Weights of a small autoregressive pixel model.
Model: 12.7M parameters, 16-pixel images, arch transformer_decoder, width 320, layers 10, activation relu.
Training: normuon at rate 0.009, batches of 48.
Data: trained on microscope photos of single blood and bone marrow cells, 4.1 epochs.
Rows from block 3, named by matrix and row number. Rows with one number belong to one neuron. Each number is 128 + 32 x the weight over its row's rms, rounded and kept within 0 to 255. All counts start at 0. Numbers have three digits each.
# fc1: MLP up (model.blocks.3.mlp.fc1.weight, 1280x320), inputs 0-106
# fc2: MLP down (model.blocks.3.mlp.fc2.weight, 320x1280, transposed), outputs 0-106
fc1.664:154138214078131058168175110137150130142120107085134165141138125107130117137122165160164147131130084157139102124125177135106148122149099147126125103120109061152099144107144096211142083146145090074121147126130133103167134157132087112097113113141094106187152082145107138138114135168111120166130135109189087125147121083073151
fc2.664:086085143157093129118080099123115145117159131170057122074107123177137133130102088226097127141056069139135149118208079083099122168160107159158160096127103150158127106136113100143144172153077131153143115171196097182089077111126129096117113094118093118162131175074164133152094088080123118127163079080146167110088123152162162
fc1.665:105127115077126107109175121064182091135161065113131133109128115091101170097087148109118090108118133142149140085114080089194132124118155142158092112183157146096136164130095077122143114122128164145143084116119149103081169086150170170121097134154133127157073059118116105159119179169143139111162142125116109148063118106174110
fc2.665:132159120162110139174115110159112143107129147111116150114070170133145120087170093185162166146132161160175103119112176140070126097102059065107170097064086126128130079144144162133155124134172057095187141114128177092138153070139103129113128142109089089118104132091159093101141095117125098137133120136117153091152145107129106
fc1.666:088160094152131119048155169160133123091155159128097143108173080135161168097055083196153140170129155143102159115137182088135158109112175048124159178138133120116151128160131096145190181147163082121137124136195111133175147102171141152098114078132104111157111070191126078138182181111105159200108114146160119139120114145083106
fc2.666:113113158165097097147071128082132144136149052152221110111155081067163111109130141146127132151113185094121063073176107130128195112164139096182167147164161114102117141133114128146123107118066100095153140160074139168135154133183067107148131145180096116197152150129145120153097180192085097073112141116129152127088102120114133
fc1.667:086105134136126103134110134124111138169164073118120090118138134102070140155163116184069108100173067108126107154179140185164078154187130092087152142112111169140053166068159115173149118073139121105161144104116111093110163108165116119191131159076141117150110079109137175155171139073119141148070179052074109183100137248130185
fc2.667:107125181109150165203158127107117170073129165131092113183126100097164147103162146108148161151073175080118113111100120123111153107084159112118095097103138110129221084091119104061135124148139124136102125019149109129161144131109102132115119127158124120115154127121154147035089154160155140112153094112147151149091123063144066
fc1.668:167135116136122131128105159149077117108152092167189152152149112137125112103094085089113165088169143103180173133145074045093111147130138197120121151157030121157101126195156128174164106162078178128129122120156081182138173142170089175125156124061141127119130123152114160129157138069134121151196061114127142095159121068176133
fc2.668:098085108149191166211075081127130154110180123191125108116063088065148160096125111133117079114180132179130087061116151134119073132170163095126138159121194133091178173109108150128130129109159104116106141166144126128064111139165121112129152175137183177135162070129112134119142122132160114175112141107142105134135163128112103
fc1.669:145126138183086144153130162104113094128052104130126163089130134128141216163100158102122074125147136091188159104093139118134164137091149167088104191146153115117179117093113132107146044128112176150092074111118093128162191136130113131145172105103112096133160132129129154092075118136109175124064148199138097098143113147178139
fc2.669:058156090123122103103172104175156122103166164122144095184133128151115100085123067110159121089178139161138112164159133102069173174151149092148150091091121170171104155101145114161086127091125086137124162095140149165066039130097130098125120102149164149108163098126112143078177134077102046169121119092119156172154168143170137
fc1.672:113121102121160156118154100140145136095084148113088139154118101114109160118150129145061142119156142170084110166096149121192129120100159123124165115128118202140130139140101170166143109159193061104122104155073126045104097094118081113119146100120122131105148112141139122111121132160226133150085165149095194140173122125163175
fc2.672:146148151127108098123150157120174166184144092158182115092059141149090142123151115110165189155154126111184126128100149126096147063168116155127133114102170098128101125176137101140119140163086113205097130075163088153165159127096121200176078162101117156161159223164136080177111102084105101172118083159120096145158104125134114
fc1.673:165149149107160195122134136148178165151137137149095063171138129069142155164152119136136185186139187150118134131070177091141118077121150151116107151159120095110118179154142108086152107089143077128119121074097145125132055154100142179141125063117130109175136107111061166087110053150121123184166162119136111117117084100197197
fc2.673:151098157108137102135130136134106086150129157174132115068131139162105173151097152169134100095138097098121083113141165173089108140133112171078135067156074112110118164158129219146136145137155139108147165143119163152128151090177129081144088169127107115083163100103170072176132144114069060112122127113131147114082134076089120
fc1.674:142132088146120124136117117138095103116165095145100117101101099118122149136070177109142220159115132204120154128099179131139145123176132142125142123144126197107094201118054149154133110082137064127059119156124161115147146129122151169171140175083148098114204075153130111124101166105094125112155106142162124089106186106090181
fc2.674:168094146084125151128189111136174101157083157116128080187095148159065105077136128151126121143129115136121156139075077086065086151074136133122147109157157073122147154119166162176092096106129137132178109062119100072138127153106106108097172139143146107083124161123191171110179166164127078182044099108119128143141122134151099
fc1.675:085087155072081191177132136177126193129159112124141110134168199137139131106136127126119166142090106079110118155202171123163091181076140138118053112136127100103114151141171145137153119116137104086153055096084155139109138109124132163090177159117102136116100095138127149167122160110125164160132099092099069148117181124048059
fc2.675:127143123080154143097115107135175083152091110141170085116142083143113159154125090195164049121111107150163168095106122127056165064148106113072164147134180117100116134080115120180104126169145158180117149133139126139177115174091107098132171132088141136122127146151108163083145135145150118153134063154105169131130127168190182
fc1.676:110111175150148122120112135135132116069113099085149117115084100073167178195059095142151157117144094115143136147138110165098150139121114161094047136170056124095115112121183114141160110133128106106121167066134185191144136186127131107133095107134106115179110131112155112125092142104115143091150064141110144165156109113074184
fc2.676:078054136140095135102160127113153155134166128155086143116110219132213092140151120107188131114125095140088092116150186130096107107121172142129114107074121081194188120117096167141115114148146052118123110095121144154125138126143143108088159142118098151171155057140134127172135148104110078124128076106131129081142082098140110
fc1.677:063162177087122182135131147089145180081106131066156095158167135179144148158148154108090102113130161102188126119145184170134186132142129096129115068114109133100163129101157128156124117086117112162053109095185114175138100126092108200130117095119142144171128109118065104130166175159172066181092082149155104145128104119109147
fc2.677:103066178148205083134147057146110150138191122126123130155090110087111121122153097165121172132161097112113177126143091075084100131061102104122117158192157136190131097150114165132108159153127117135117071156144124133161170131102091115170159083132127092156116134185201151137083110138204147124091146077099120088124148159082154
fc1.678:168094163087069153106095128142109136110111189104073183138109140156109108098093141105134179078106131119071150152121153134107091181087083109064116110152074193141094123139132133135079086189147143069140178119100128085096099130155166140181084122126124214147179124153130144108126141137089143196155118121122126153101090141153164
fc2.678:132119117145156091137150160103134113129116096154161135090152108161137111146143168150121074158159157106129138142180108101151149109106166134124157123120115132163128099096144068100046120117102098109209057107149112116147153105153121140161075083108113074158065163123182068123156134142086091091135120131139083111075087150103157
fc1.679:154070116090121105102163085094083158121144103089026183144189145134121188130153106113113154126145160115075158136099208176144094196158087143150164105115070159149109133152184155128141123176130128084113115114136119132103079164090072127085129127142137088188146135098140106079120151136148100120164155102119133097142215120068142
fc2.679:105086131086148115135054149158139153142119091191176110161092117088173171161155094116094094157090104111135094094097083129122124103134136172074101128152199137093098083126185109115112104095093157165085112168116102136097163139147153157163113181172154127134089083104111125120203156128158125195129152092146100122189080159115111
fc1.680:093132089133124168113172133080174195099097151176154094137135073189181068110096094174089121185131058110132121148178101137129178143181148116137088116111134158101108098133126133146128084077132153135140097120089136114089088141059148165107163104117129139167139130117107105138182139142099125137149168133161141151166107130119122
fc2.680:130082145127086119116125077121118103113135150113117169131090114160047189185139130120126160118116175108143101103069140138096093114079150180163144099133047149093154115124155126151120123195068109110133138138168131158138149102178138105170153128108107095090087099141180148149149133169094091102103150118172094090135147144125122
fc1.681:144133065065133115123085105136054127123169115106132093111191067091218158136118092167142150122152095096148114104115094122154176187148062161149144091157070134138155122074112132162136124160163191147156104125086186131103104072118085107159093094145083118208125173075131113095112136139126108141091173129135103143090123141075192
fc2.681:148174144191190091167144112134125109122132174154120146159113197140090149147079108176170087103132160089145109148129139143055110122096194127151155174134118153130118112141167120115151151091099085105074149176163127146129098095133120131175120083091096120099134180130147126136123145141137119125118105140108110136136147150136117
fc1.683:168109135054167079104117095115092091110116123102103099155128126151145133156107115154106167154141127172125130088170142132099124101134157139087092132164180177117133162116102185077032114142189075199145143156154145125152176102091115143112088097142171145104147135112125091126110133117050146138074109192167157066106154189146129
fc2.683:133095113093116125134133124128158141049132098126173114054082105120157169089116156151168079129109102150134136104101148147119117185093092133107099148095173097107101121080087153144200153179104095136103123070122145135158102096154079068105165156163103154136103189126127136140109113144134170103161131062122134114176118188136099
fc1.684:080151133120079163065178076146127152157107141136137098107064133133201130152126111133108184162133116077129095077115143135141171113148117118107135144170121108139101120138128137126134131116146048138071131130208089148134064189139131127166083132169142100144191156095096102134152057177157124110072089134163195130118139198170160
fc2.684:143138136114140151182098159117140135106142164118092132149141132164103127139141111199096107083156086159171097153145091176123119121138097125110119135137132183134117166150147147078155062126105154109160079137113113077154151097091130119082181110134128151130142123120156107141111155099033110169148195123070078080126133091119117
fc1.686:143184070139147116098152083142081147167087162100186096161162136164145168172099091126163089092148134088138116141082115169071102133129105147175156119186084140107141059145122119140104105138137110131114160121164085146145102154107109147089182129166148107103155093131122047118182136094111185108145108135128173153151158093079170
fc2.686:077132160131169101139100129159169068153174151114162073123123206100115106105087159131152114136129172138104094079084131159124151105126159163105116117110128122110084077124102150098112143112088168112107064131125121113124117075133152149166181108160109132171177088088112148160153145168141097123160133140076092062074139095109127
fc1.687:158155135109142119081133096125104134140135136102158151100170150128098132116155122149054119124136130178114086128117130093150133117156091139120179061112112076107113140140074123131149206089120171188174110106105178108108130131133149098184129151188156101119135139162118060146170116129174082146138109157164145170110107146127140
fc2.687:123155139072116146139184133114134124073129104167120151142163086072184085073197140127149149142121102122122175103105153134060150109103144122143096116122105105144094145182175123119127086168140098093122154149135102159109084152204096143065104180100041192137125110099135133110072160120117067081111126157162098168141129154069155
fc1.688:120151122132103153092078171152096101186160142148149122125093105215091129162131115131125143142114112093117125107139094119084153133131127125073064151114186155109132098112105099112112088090120120094131079081106126140095113145128159145118063136087088126150144197139085148152141122185092147159095098140154136173108174167133128
fc2.688:174066096139158163154117085126096134067106095116132106126126066100141133171146163084119135140104120143118078106104149075145116119089137079185107071131093118175154106123208141162157127119159075093138190128090126094129129131149083152175138097141123126081163141099183104103164195092142134134101117104147077114164098115088101
fc1.691:136129112180165150064106103132165142098099153097154132209108133155132125136042157159121140117132197126157140127130103114064170100116163063089073080116127126164136138111145169134130097121148200166106119068180167126160156174126121094117127159141111099147137140138142149135125144121154134137115126087167170151163150149120174
fc2.691:134200148095190136118109144107122171151118119127179082112124101083150146077153131005125084183111119152124087102157124174154092165148110140124200127150124092102095181125120136091089113068129099157121141163125133123103077122127082065101134110139152153148163168096128165083089117102089156119170168128081088129119096166131168
fc1.692:103161158145122127122100104112135138154124173109180148163105170146114093119085125166092146127127112138046163127175042127116136116130132129177126132164171132122147113163129181167095111118151154157083083137147118112150128137090153126132139098151066101129113166140099060122088127160098108153135097155110138143166082100107130
fc2.692:115027159125105161158102159115164097124137119138166132156124136136090124158165181142212075074164109085120146171106128117088073122119126097070131123116105172131114177113179075114191096095123107200069155083101144104144093177156075097104140107128118164148124086088126128120143174169117192129119089106155099131084119155179114
fc1.693:167113149155160094116141108072055176155098102180118059168131100124105135140082152098121164132112129142132156137126138185153153109077109109080103070164107093124079081125144120124173115119141126080049120185128140170134180117177061150098171152058135168198118130185145170131067147079090142160118110123141156060054179102111158
fc2.693:130193089146109159087163158204186111102111080108085153137123174125103158135166123126150143142141094078121138112117075081131157128164147152094138148110123153066183197165101118144115151094077057128110136093149100156194139136135199142136140113140099148105149124090090127155159092192135154174120113075132092119135179093127065
fc1.694:092118101109109124194072089136147098168169107166122065186140089078110086096135119114141097137077127105092153146104105143111090092119103129188208118158143111096144180163150102145185129115123134103204173180108059125138145130176106091127104115060129097131123124047124099129112105193082147197096202103186125104112147078147174
fc2.694:123156182137194140093162143149081151144086118147165177088166139177171126133036140136213182167194154133153109148154114074119103148150097136116112132068148186140120094139115096146137121129092138094093111160112123077105133105143102107123203121153139160148151097147159158137124126093133094149116077085093136154103081149140127
fc1.695:065096175107114122162118077122142136113149106139135112203118176118131104199065097106128131151183110106081084162163129181095187099177096049166096113193183134131120161103201213136095159142117181101141152117171051131105095164097112095131114153036179155136108069131111077091074106066122177114119114133135081110107141129155135
fc2.695:096171121103088096082095159155115102122121143134178073111046070179168114156127149124112073146079147181170144134081147136164153122105187139123081133136136156118115138151142130155121097138111072109091148128104145130122132074107188150129141113152099107148082132149167136141151124175129117128157144211154181105113112155110121
fc1.696:139117112088105117056102091124160101142115151146151152104162155180162092108071129114097126152126098101153098130097138111171124115146130101138133217137100184080121121104157114182132147172130137169178155122166123088123093116175137114147152131203103110157087113103092087139085110138178130186142157137126159132158155153141095
fc2.696:120104170143059128114216143116121129106090164154046120137164106098086140094155124205136098161139111150120113113116123075085118134147129195166085072152151112142138137123091165114103134118046127077149097128154145125074143176130114148192042075102112130130123136118102132089169130121113190069097088119125083131103098095124162
fc1.697:053089127136110111097127100175134074139134112129171144118153094170074135161120157195148125150129145071114074186143113067068129149140072135120116175137059122182088113144128141145151106098122153162127107150132097135137144102126107123081097135134155114122128103061154112198183093119125127129137107160211125124120144145132102
fc2.697:166172114127153105151131080100165154094154130181149142139133124104121101095115123109122113090125178144170195095080045105141093160151158114131141131147127105068098185140094157096161173151076155084179121148112167171137113130133153120120125108198161104119095191097145116075117088116139140149135103124107095104149112151116074
fc1.698:123191153151078154126119176163137157160129098147185124142151153145059102150110143155100131134104107122119096159149105138117086117134123182111133132207133173103132145137153164126089113104103109085117219120113122104125123152074140124144108127177100142153168095113149134026084166181081160187106168134089105145124080134083137
fc2.698:152150188140102126151151163086156091173106112065109180121140149120127138143147105101143120161176103108130117151116156148130162135096195089117155130092114169116101127133160110113123089094119132143170127134134149129100098140145125095124123102067121150105106140100171138156180081095198118082084095159145097100174104178163179
fc1.699:046127145108190118058156161168108141119131198107105082162125154110183120084074119196140136083120035124064109156132168150145095188154109121099149104159088176125108163103200161130160103173130177112115115154151115106132095163120129105165117112129104126127129169130153082115106119151127161167098110117111176134114108150116144
fc2.699:110108113107158167109087124140141119119140129108134138087161064049142095098155065115163125156133142146190150113107140196025125090118204075092184120131123121088124185135042078103113156086117132128119117059142113106096164152089076177153192099149164155172130091141151143174165160102168113158134096141086143144092145164146075
fc1.700:105130096055079088122140098126119154080093109109122106148138123159086125136119136211180121107130128154168111173160077105097141148163145122123120108104106163112125119091102128141148072181201147147163128154108164130111110168117109085112075112115137102116145114181092135109108176060102132162114108099087170118118106138170057
fc2.700:150118139156098159121058133105076106129101144062124139117133113141099105172159111149075175138135120164109141095129081080170148136184118137133081103118106123164144170112148125094094186081091116110132126074162150103134179097147170196158141112135075096100138182110160076124141139141090148076145168135161111097127172184110158
fc1.701:099115184091125101096103112069148154118098130133180120166107128111196118058095124119098174144154166104121126110127129130135187121073129082159127133151156200132123125096116108148141100152186172185089166092129169073123121104150137193128109100111121152154121140130102115127098124152125071150113079114124116059055128121147185
fc2.701:096090133153134171136197071101158053075165127129128179191196126123175070166139113106170132143120076143147132152092137126128132138132134121161167050142095141153141095211141119147078125106102075087125137137097095132100168150123122129126160119125090126094093197147146109138183166183148107157142142093170123184143139090130114
fc1.702:155140138096106069098160127062098112070131096148134117118122134169146158092130116196184171135156130136166108159210120138184143089073153153129215087132058119196131089167173094145060167166141130090138114127076116092117060091128090145162098162064122161140131157146134121124108108116153155112148054139127128107108095180220166
fc2.702:114110137144137196091071143128157096164120093170136127183181129061101125156079150156149130202122114101096121122093075043104087122178135132076055154114157129125175169145121092127088128088088158109165079164172119162096143135096086172108164068137159136101126120139127068116110095169108127161061124121131089192139096075142160
fc1.703:167170145069084145132122101152100066098152130144087118088122088118139070120151137156130100116105135229154127153100137179084104150120097136176121134144123135068116115178136134164092121094157108151161202070113113129130155126101119182122133172125214133100129125188127159178142120082140177121098140101110132112122085191151067
fc2.703:123114188154114142081134103123112189143077162088097107121115190107118155164101145158161060179148072064099126140148188152136108091121131127088128104136164115093181130086092075181130148178137189129143071143136161099103088090148118108102162106078143099122102117140150158157105117098122101058098109186134148113140088091148135
fc1.704:128100102149120106171122165193099150121159124173124097110137143163128125068091118143125101111160184127122126157138179151167094145133136144141101087158172094093097065157132149101100094145092169142120086111133124104181126175106131119082186161146115100150063097121135130164068142134134160115113173135097103175120202149128095
fc2.704:102158062118103121134134071091064190155065184143114070117112179110116196142095086076123141133068091107119186130174090166107153141106094142111088189151147099140164151092136109148112117131118125157164140148106127094084139150134136126122116065118129111097144155185163159114147185096150143131112130135153119115099120146134169
fc1.705:134157126036153101127183095131114096090109115105138181119118129195132164067116126145133116136138106148138195091127139111113133107125096126112131150143138085130153169118150118164175180053102074142093172088198125173137089152125111094120083133148096198083188195171140113132134076153149100158115149131086117107053122146180082
fc2.705:131068096143078132137126143157109110121114158067094118133092134192114093138146160135110154168119097112115149144151159132085132117059110120133163097130145161178113074082122141000070119141108130125168109123067138135124165088182079152196118150135145104169130154105214123151137139101097131164141131115119140198149121112118145
fc1.706:116161134110172088123136141121190142193116132123105158134127102127154131097149110109155113148134130127181112157151147129145069110084193105170153126085109154146108164165062146147161096126172143121161103137180101118132124106070144133154150086139084135164176104119120145142173185128120132113108091134166156072159208117132072
fc2.706:132089156156137176156188140065093174100175061123157153091160117125143183084114123108067114055121168160096140136159097134126107098157114084070097109130129117154059089106194114140090169122120123142057175136142171107140127168159112141124126224117114100122105093143145176139113100142106131060155111157123115215116066168103096
fc1.708:086187124164123136077175091166077054154140137144125109144151086145148138111152137094077097104146144170111139112091135118139085112113117115084129164102148160112115091038083094084129128122134122113170116144129160143186102185154120150152122145082183145159065145076125186142087139135163122107106136132141161108127097196187130
fc2.708:132120099099089140165128150113178145193176153019071147100121155169173146112140113179091153116144122108117190165153140125103120139130137152154142103126144099138172102201075107127163117132160154128146133109146114039091092093138155122115110131144076037088153089152153124158130144164151139202192132143119146165115118070089110
fc1.709:188135116091111116123147169093124063067107103153118112127113098101158085122176131094136136181141160128097078181151120144125145097111099113080156090115120099119154150124167061141196086125081189169064070131152082173083091152158149104112073093131108117112109078138113086099120166108163087068171136117142148125097127136086116
fc2.709:057130150126092161139157139135125127146165169128131125163124114071152133115168100092125096127090157097143114142087064149121108160102132174111100174105108159123122150180125153100132108144166122151147125108147119119177128123123145113119129190097100155100118150138161129153133183109121160109104074129113113086179118135165123
fc1.711:149117131162120091076152102125127142191123080079162170162112071187132157096086153122156112197181091162099137150154127131127136128182152147234165136104102157164181127167108053127128140176089143092149161075118130089129134138074116132063099096108153145092111125150131109059088124112118073116124143123149165180154116125166127
fc2.711:104147085066116104130075090140074103110122151136160130103111135127105105102198153133154143128102150112170058163149143149148104168073129151106133106108210148129127185128120097095169128149170177161092140117102106131121089178111106105104195095111066108156130108136141100133081165149112158111153124145065162091161070160127131
fc1.713:070119164146129166141166118121157147172119126092199138214134192143142113139126185165155122107171129113108159089094183126114095098106090158108054105142150091120073132161133133082082110157132191119153133211110158082110082143170112114137179138108131130144088126100108115130082182129100107134152144174118146110151151135143152
fc2.713:085119148174121107070134114099103120128090127095083144105110105130105107146104123117164073063111102152115085106132062146076142100108175136152150095110152150145178090102161138172163173185114075143124153136101127153134190152104152140121147086072177152121200105142122109101049161125149106123127134113174145136118118125101136
fc1.714:097112145147096139097154097201092160177128172122140072111112127156121128140109179158187137164116073113174160116132170150145113119122125138160122089170074161159204085177171166080082166150138128101082203130150133123169101082118133136140146151134061113125099134081114148164173128138130160075124164152163125134090103129112095
fc2.714:152132106142129121198157170080142082101133065143132087154129174118061062093130068146119131140134149087115111098166131154134142141063095093105146155101126061087113147086148104175203107093085128119164053101118175121075148205148144123094135109141130124117148120154140106075104126127160107150108161136150128144098147075079134
fc1.715:105071144123167124149057184070115144143158087124109120166130116152089110128094114112112140086079160149090141146141089129105066080123124111088139108155115101122094100134059121166161142127132133148072085123160061133094135076145150134188105185174120106093142116086115159092109087085034124098126090158131117171119143210127114
fc2.715:149175129132169132062166109158124112133125115090119115156134118102162130049106112146114105190123122094166131158146157147090159144126110164103137160112125160195153108137119123123115134135114128151183139163098159138174105182119109139124163076072130144159134116142117183158172169125202145161130128117158162111146079039095128
fc1.717:132136119045125127097103169146151072179106135167110110110085103188128116127182176078101137194178120153070142101126042115090080143104158138183142094101093133103160134111106157146106174111160134122127118128141141065118145111141128103149165163197127099124098131172098129087144161172141106206078102102110165172133121177120095
fc2.717:189128186171131083164135171151113170146134120138149100109140151084133082092130103125076108118174141118095161130126161167157128149106134137171117137130165158079107114101154138107095062138143129155133155162093124175146141139178114090118110123119162158150197136128081093137121129190107146083093131117156123130151154162128143
fc1.718:111104167165087132145153190130156163129149113138145063207174143091157134115094175143129114152110132152106134177125124129149106125138130144132134131187178053118129134097163157176132160074131164108123126124140159155172139074112172125157154044115119127140087132149175109132126165132110115136143103047110168162131149100134119
fc2.718:126158089112129063160197120153099137122125134054129129155084130166061094088138079072111130096093141101160121095123178162098135097085116177125167090118109120143102106159138088122127162135119092149099133135218119166085137149072060185121105178126136083151145142100153175125116060121170123096103126161134139121087170140160147
fc1.719:142127147111125136120115145196110126111101104144134100148186142163097144158107075180092154136172119130171138155097128165176078157055114136071113128165153082141096091186160146101153135146153125095084182207167108123141145122156123126150089165087083095036137179086176135211107178153166119095125108155118110092075134210113127
fc2.719:101105095122103067085110121103115159131133124071117089126080094195160089122092165115134156110117145098146113122156140154097137216085169077171122146099127106124171173073118099187180134113169085116090139052129150122182143126127130128109082127121166090140131112142096137108164135153157145112190155093153162134142093135089141
fc1.721:060170150090166158126165126120124093088144094117114100139154145115131155091155110140113136110134101100173097072155112124146242092118114142096110137111191146116134160175115126139105154190146120144070164124139142117200150142142123099104147087128135148102125117142070096100155114131165194144211102111178098156116156110120139
fc2.721:155124196130131144165130116120176151073077188144105104131169084139116134093152164154113095148074066125080148161162194118072040100127115133139076138124145110113106173123180110166142154091150148123187081102110049148110164142123164168144143172117126159111148099137093167142082137143128045180079117059124094119111170154140110
fc1.722:156106116130117150130145177054106096162187087145141146087184119119138176156144085157116112158111142146132128132116099127109107109122105158103095102079119091171131158146137067121155100105062108132132113113136100151150137126184134152131106102131164187101167137116110174124173121141076208087179167151106143116181053124173147
fc2.722:111117119151154122144116151163175069118155111124117145171130171120119053117042121144186112154121078132152133107102161144120147207064216143063153078082104158131098133064118115093142188128129139147100146095180135133066127096126152127108138090155118169090142084113143139089103113141168100119118138153107157118103115116148142
fc1.723:114129132061078104074089125183080108138119109106081186125114090132128109146132146137107136147105184174118196154118131080067118147179081179085084113129150155102056082204103156138119167110117111151160160093130145128146125055169132165114109072136086102097135115152127164136161106166090107139100092112130135155095124140110160
fc2.723:145127091111140141087106142177173156063096155133116143174109087116094122136154128123078133122107169141134164140119106139150183153106173102048168113113107083135097183134146162109128113099139138107149114143082149092154142132091131163139190166134125152151125161111161113106065096086083165088135127144078169149079131156180111
fc1.724:102126089164109159126146139171091133113153150090139145183136145163097078148169147148192075163086162182113106139061121108063088132087098132157143094112146178126118094083144122168155148121103153097170116114106101133144105159112115189155141100137122184055128149150099086124150228186127103111088110130087096118126163118140100
fc2.724:163123060140167154096072100130145141214128129129126107118118146146169164134150147139054159137117141122081148192113097134203127115153107132122106144116126124091129076106135076141087128133172131100102122146071123128079197134198128151089115146165116131133130110188090126103191103069120126115089145129139127119164135165107126
fc1.725:160126178131083081154124137141114115174117117176123138161138056127129157146104143149139151090170058105124135108103126119128085130148087102082093087087096147109110189141077203127082113179113050028140171139137125120143112120130135140084133143111148108088055032160123053092192098140100148109167139119080136113127115111143140
fc2.725:084156130087108101149122110149192162137128156118153142082138086189091094108181118079146091144142143195118117111136155182131108123169131101105109077138167140125119131119106077123130121148140171194097117098145094163067120130198090145130131117077106113193130130114176143141047162101140091131084149170155171143177140108126165
fc1.727:091157197172124136130158117140162137163141183104171135081153157131089140143072078168152114141074065092140121160135105139164094099116133074116134093116114156113078095133075150138158142068118177102177150078117110122115120101116096125100126129103109175184184158149111090107122140159090078130120110130178108119097140162065099
fc2.727:105104130060040135108108175142144191166141083109034159152111106088213107126190167117139089137115136162108132108099113080112175171101145178152161166090128131138160130134164095085113133096099142124094101076116166139139094119112112119145139169156121176097113122120126167098159125063147157087087198142094130168124100042133122
fc1.728:128129091133147122136159159172102193188116101142069183127082140112082138102116101152099118141210093112118167159134115117133140132081135105090180094086077133155158190173062105134208082123180181093097113171138113145178123090158095107132149098125098139127167119094117091106108094156176077055139143075098109144114169101086125
fc2.728:098167171165131140162161128098113106127145162134164090098141073169138131164115172118196063127101078140184078123125150155121136051142107174122154094160099137087125131078156141137119182125071177152132126086176081110057079146169166161107151093097163077091109093140106127109135096101103080148125124091149099153202081111142116
fc1.729:119156125091115139093107115195064169110093154098096123139130172179190187117120098116173117147200118171168132134124203091107131095191118158141150085135138138152153143152126134215057145096079171161149127177163129112174136095102122114169122061155196120148111104122080085082108095128131128155131131130202059134114188176081121
fc2.729:151110107154123126134168160110112090117092106140086155177166135092118142162155149105105181107126155136117099121066118119141138100107178100149095146094111168125109131121096138080157141161170112082112167121091112118145114138102180175102088180147109095122182134127178163155141143118070163132056137167054133084137156124092104
fc1.730:124105179134142123146132132157140110122152176130157127163089157083147161155088088100168174108117083184105174131116122129134150140104123100137112188124086160138161146126171061124092148057162176059120100209149094085087083132115117118100086104175151148161208152123189126103077115097110150149109152155132126057117129140140064
fc2.730:142109121117164083102101144101163175084108123097143086165208136075102108102126117133177139105154170120131142117104148195108092105143112075101167155069153151127128110119048164108130119169147086116082122120162112170176120104139124120150180146096164084072056134174162118127122151090167126177146137118139070174157146102064145
fc1.731:072127163134144129129101101130102103071113170113151132081105078137111079177081152116150110187103089083141112133107083180114073069120135089126166127127137120142154165087116109121176137081154119125100103115147102104042138145127120136168144105138147146127147182159178092064140119171116094108170131093170115108091125141088180
fc2.731:159132101125060164105172042137168147138119114100137139132174115128136127143153127135132157098154173133151172100052165118134140141134135121175127174089142082097116106138143158099062106182155089130097068100158160134156123110103145112118196187173124162093141147190108108128099113111151080169162144110128097154142082132058114
fc1.732:121118126159111087126099144131139155145162103167138145130124144147092094125148139141155124148120078072172141113192141074136092090164079140157056144131087099138141131120099214147130201152176028107137124132134112125106152075118060155151112058084192146092162116132120138160145131077139131098144099163100097111083077180131143
fc2.732:108137125104132116164165084121140126085111175099150138179116121055124204113145137153140127100130144214089121164057115155174123183164124144170181165142156165076121120160127048106106109123116132131163155139120173103102099121084157090064135157255118155159107098115105123106109141143138069141136137145139111153112138136091157
fc1.733:091106163172125166119096140102088100118098115160142056090122136110146115125184133172135102142136098131113131153112138091156176149079152159125132147113106150112197096136141154169185093217146113155127072100094127127142105133097212126111170124104122153091171070126076118132084166048126152128144183135123154161153121127130089
fc2.733:093164096145112079093128079157183103054154153162139170114155145150078228120104126112085117165120138134092130114198147152052093114148144134202165164137091128181063106121080114167153144130142140121092106118145095159122194095106101133132102104144115149121144150113175117122141140099139085091150076151104102089090065086122164
fc1.734:073169105122099165155147135165076137146182058138191099079153167117122117129153133126165104173075132111151130103103101158124071069134129072124124133144115076166151035090138071121143141154166162141141110146162050158096137170158109186067172111141186178129146071138081137108108136151132159080070135165138125145108121114065087
fc2.734:102064125084127208098110070118153079099095127121137154134170088149121149102047120120091125097182148187062135119185091146140135158082158146142138160136072175061101143146121181145121106126097099105125074146165139107169211102102126107112132153112101146177181163128095132145112163145113086168132162102116110101101173184165135
fc1.735:077107166161103047197131139101129167103133173225149158106113124124066142140170140068103172192137117110142063120112164130115114136124146151115173082142077150131145126103174178137167137122155102111138136108147157154161079135066151153144139113133123131082129127101161112152129143117139166123122124054110114126117147118155090
fc2.735:156067131109160121044162138095140162098136131121135087208160148130122158131110063155183128000112192110097140118150130113114138130155123118141115129137131121177118110113129136150110096143103101167139112152137102123194123145170128121126127179066186110053074109136152125115090083086129106096089076209180145171142128129132123
fc1.736:176165118100129097150109172076074109142147101184073057134097117165116140074198142108098071132140128108147052130065164145098159092138129108136094117077123114137053112065167094163141076126154167118104167129067116096174124131084120104165148133138153084141123119074140155171079150131111195162090123112188128133109107123140170
fc2.736:090050116140117194148131102182157119120084155118170160151192142144115171179139124104109118114122179122101175107147129145084065126064107143123149087159180144122082100108096120172117159134096150103166131145118125210133148125155129132168150127165145183156115163087117083153150142148109112126119127084119126076136114117096101
fc1.738:065122142129089161060091152103162159064114191110161124130130102127144093106080083047170103134121120098173122077115108121107099176095137151117203147117141130124177168147130083193086135120082157137115129065158157141125156127161079125171189156142158105158112115175108127064170096141159117128162087162162121101109173117104191
fc2.738:102164115112136147154088144039124096171155065127100179135169077125149115122143157155071111112170171105067169184109128068074141137152112101125091079106118097140088121167181071147203120059156135174104115221140134123116103155124113159085115134161171103096161092127167144162093100188166127077118152107124091083093141100126110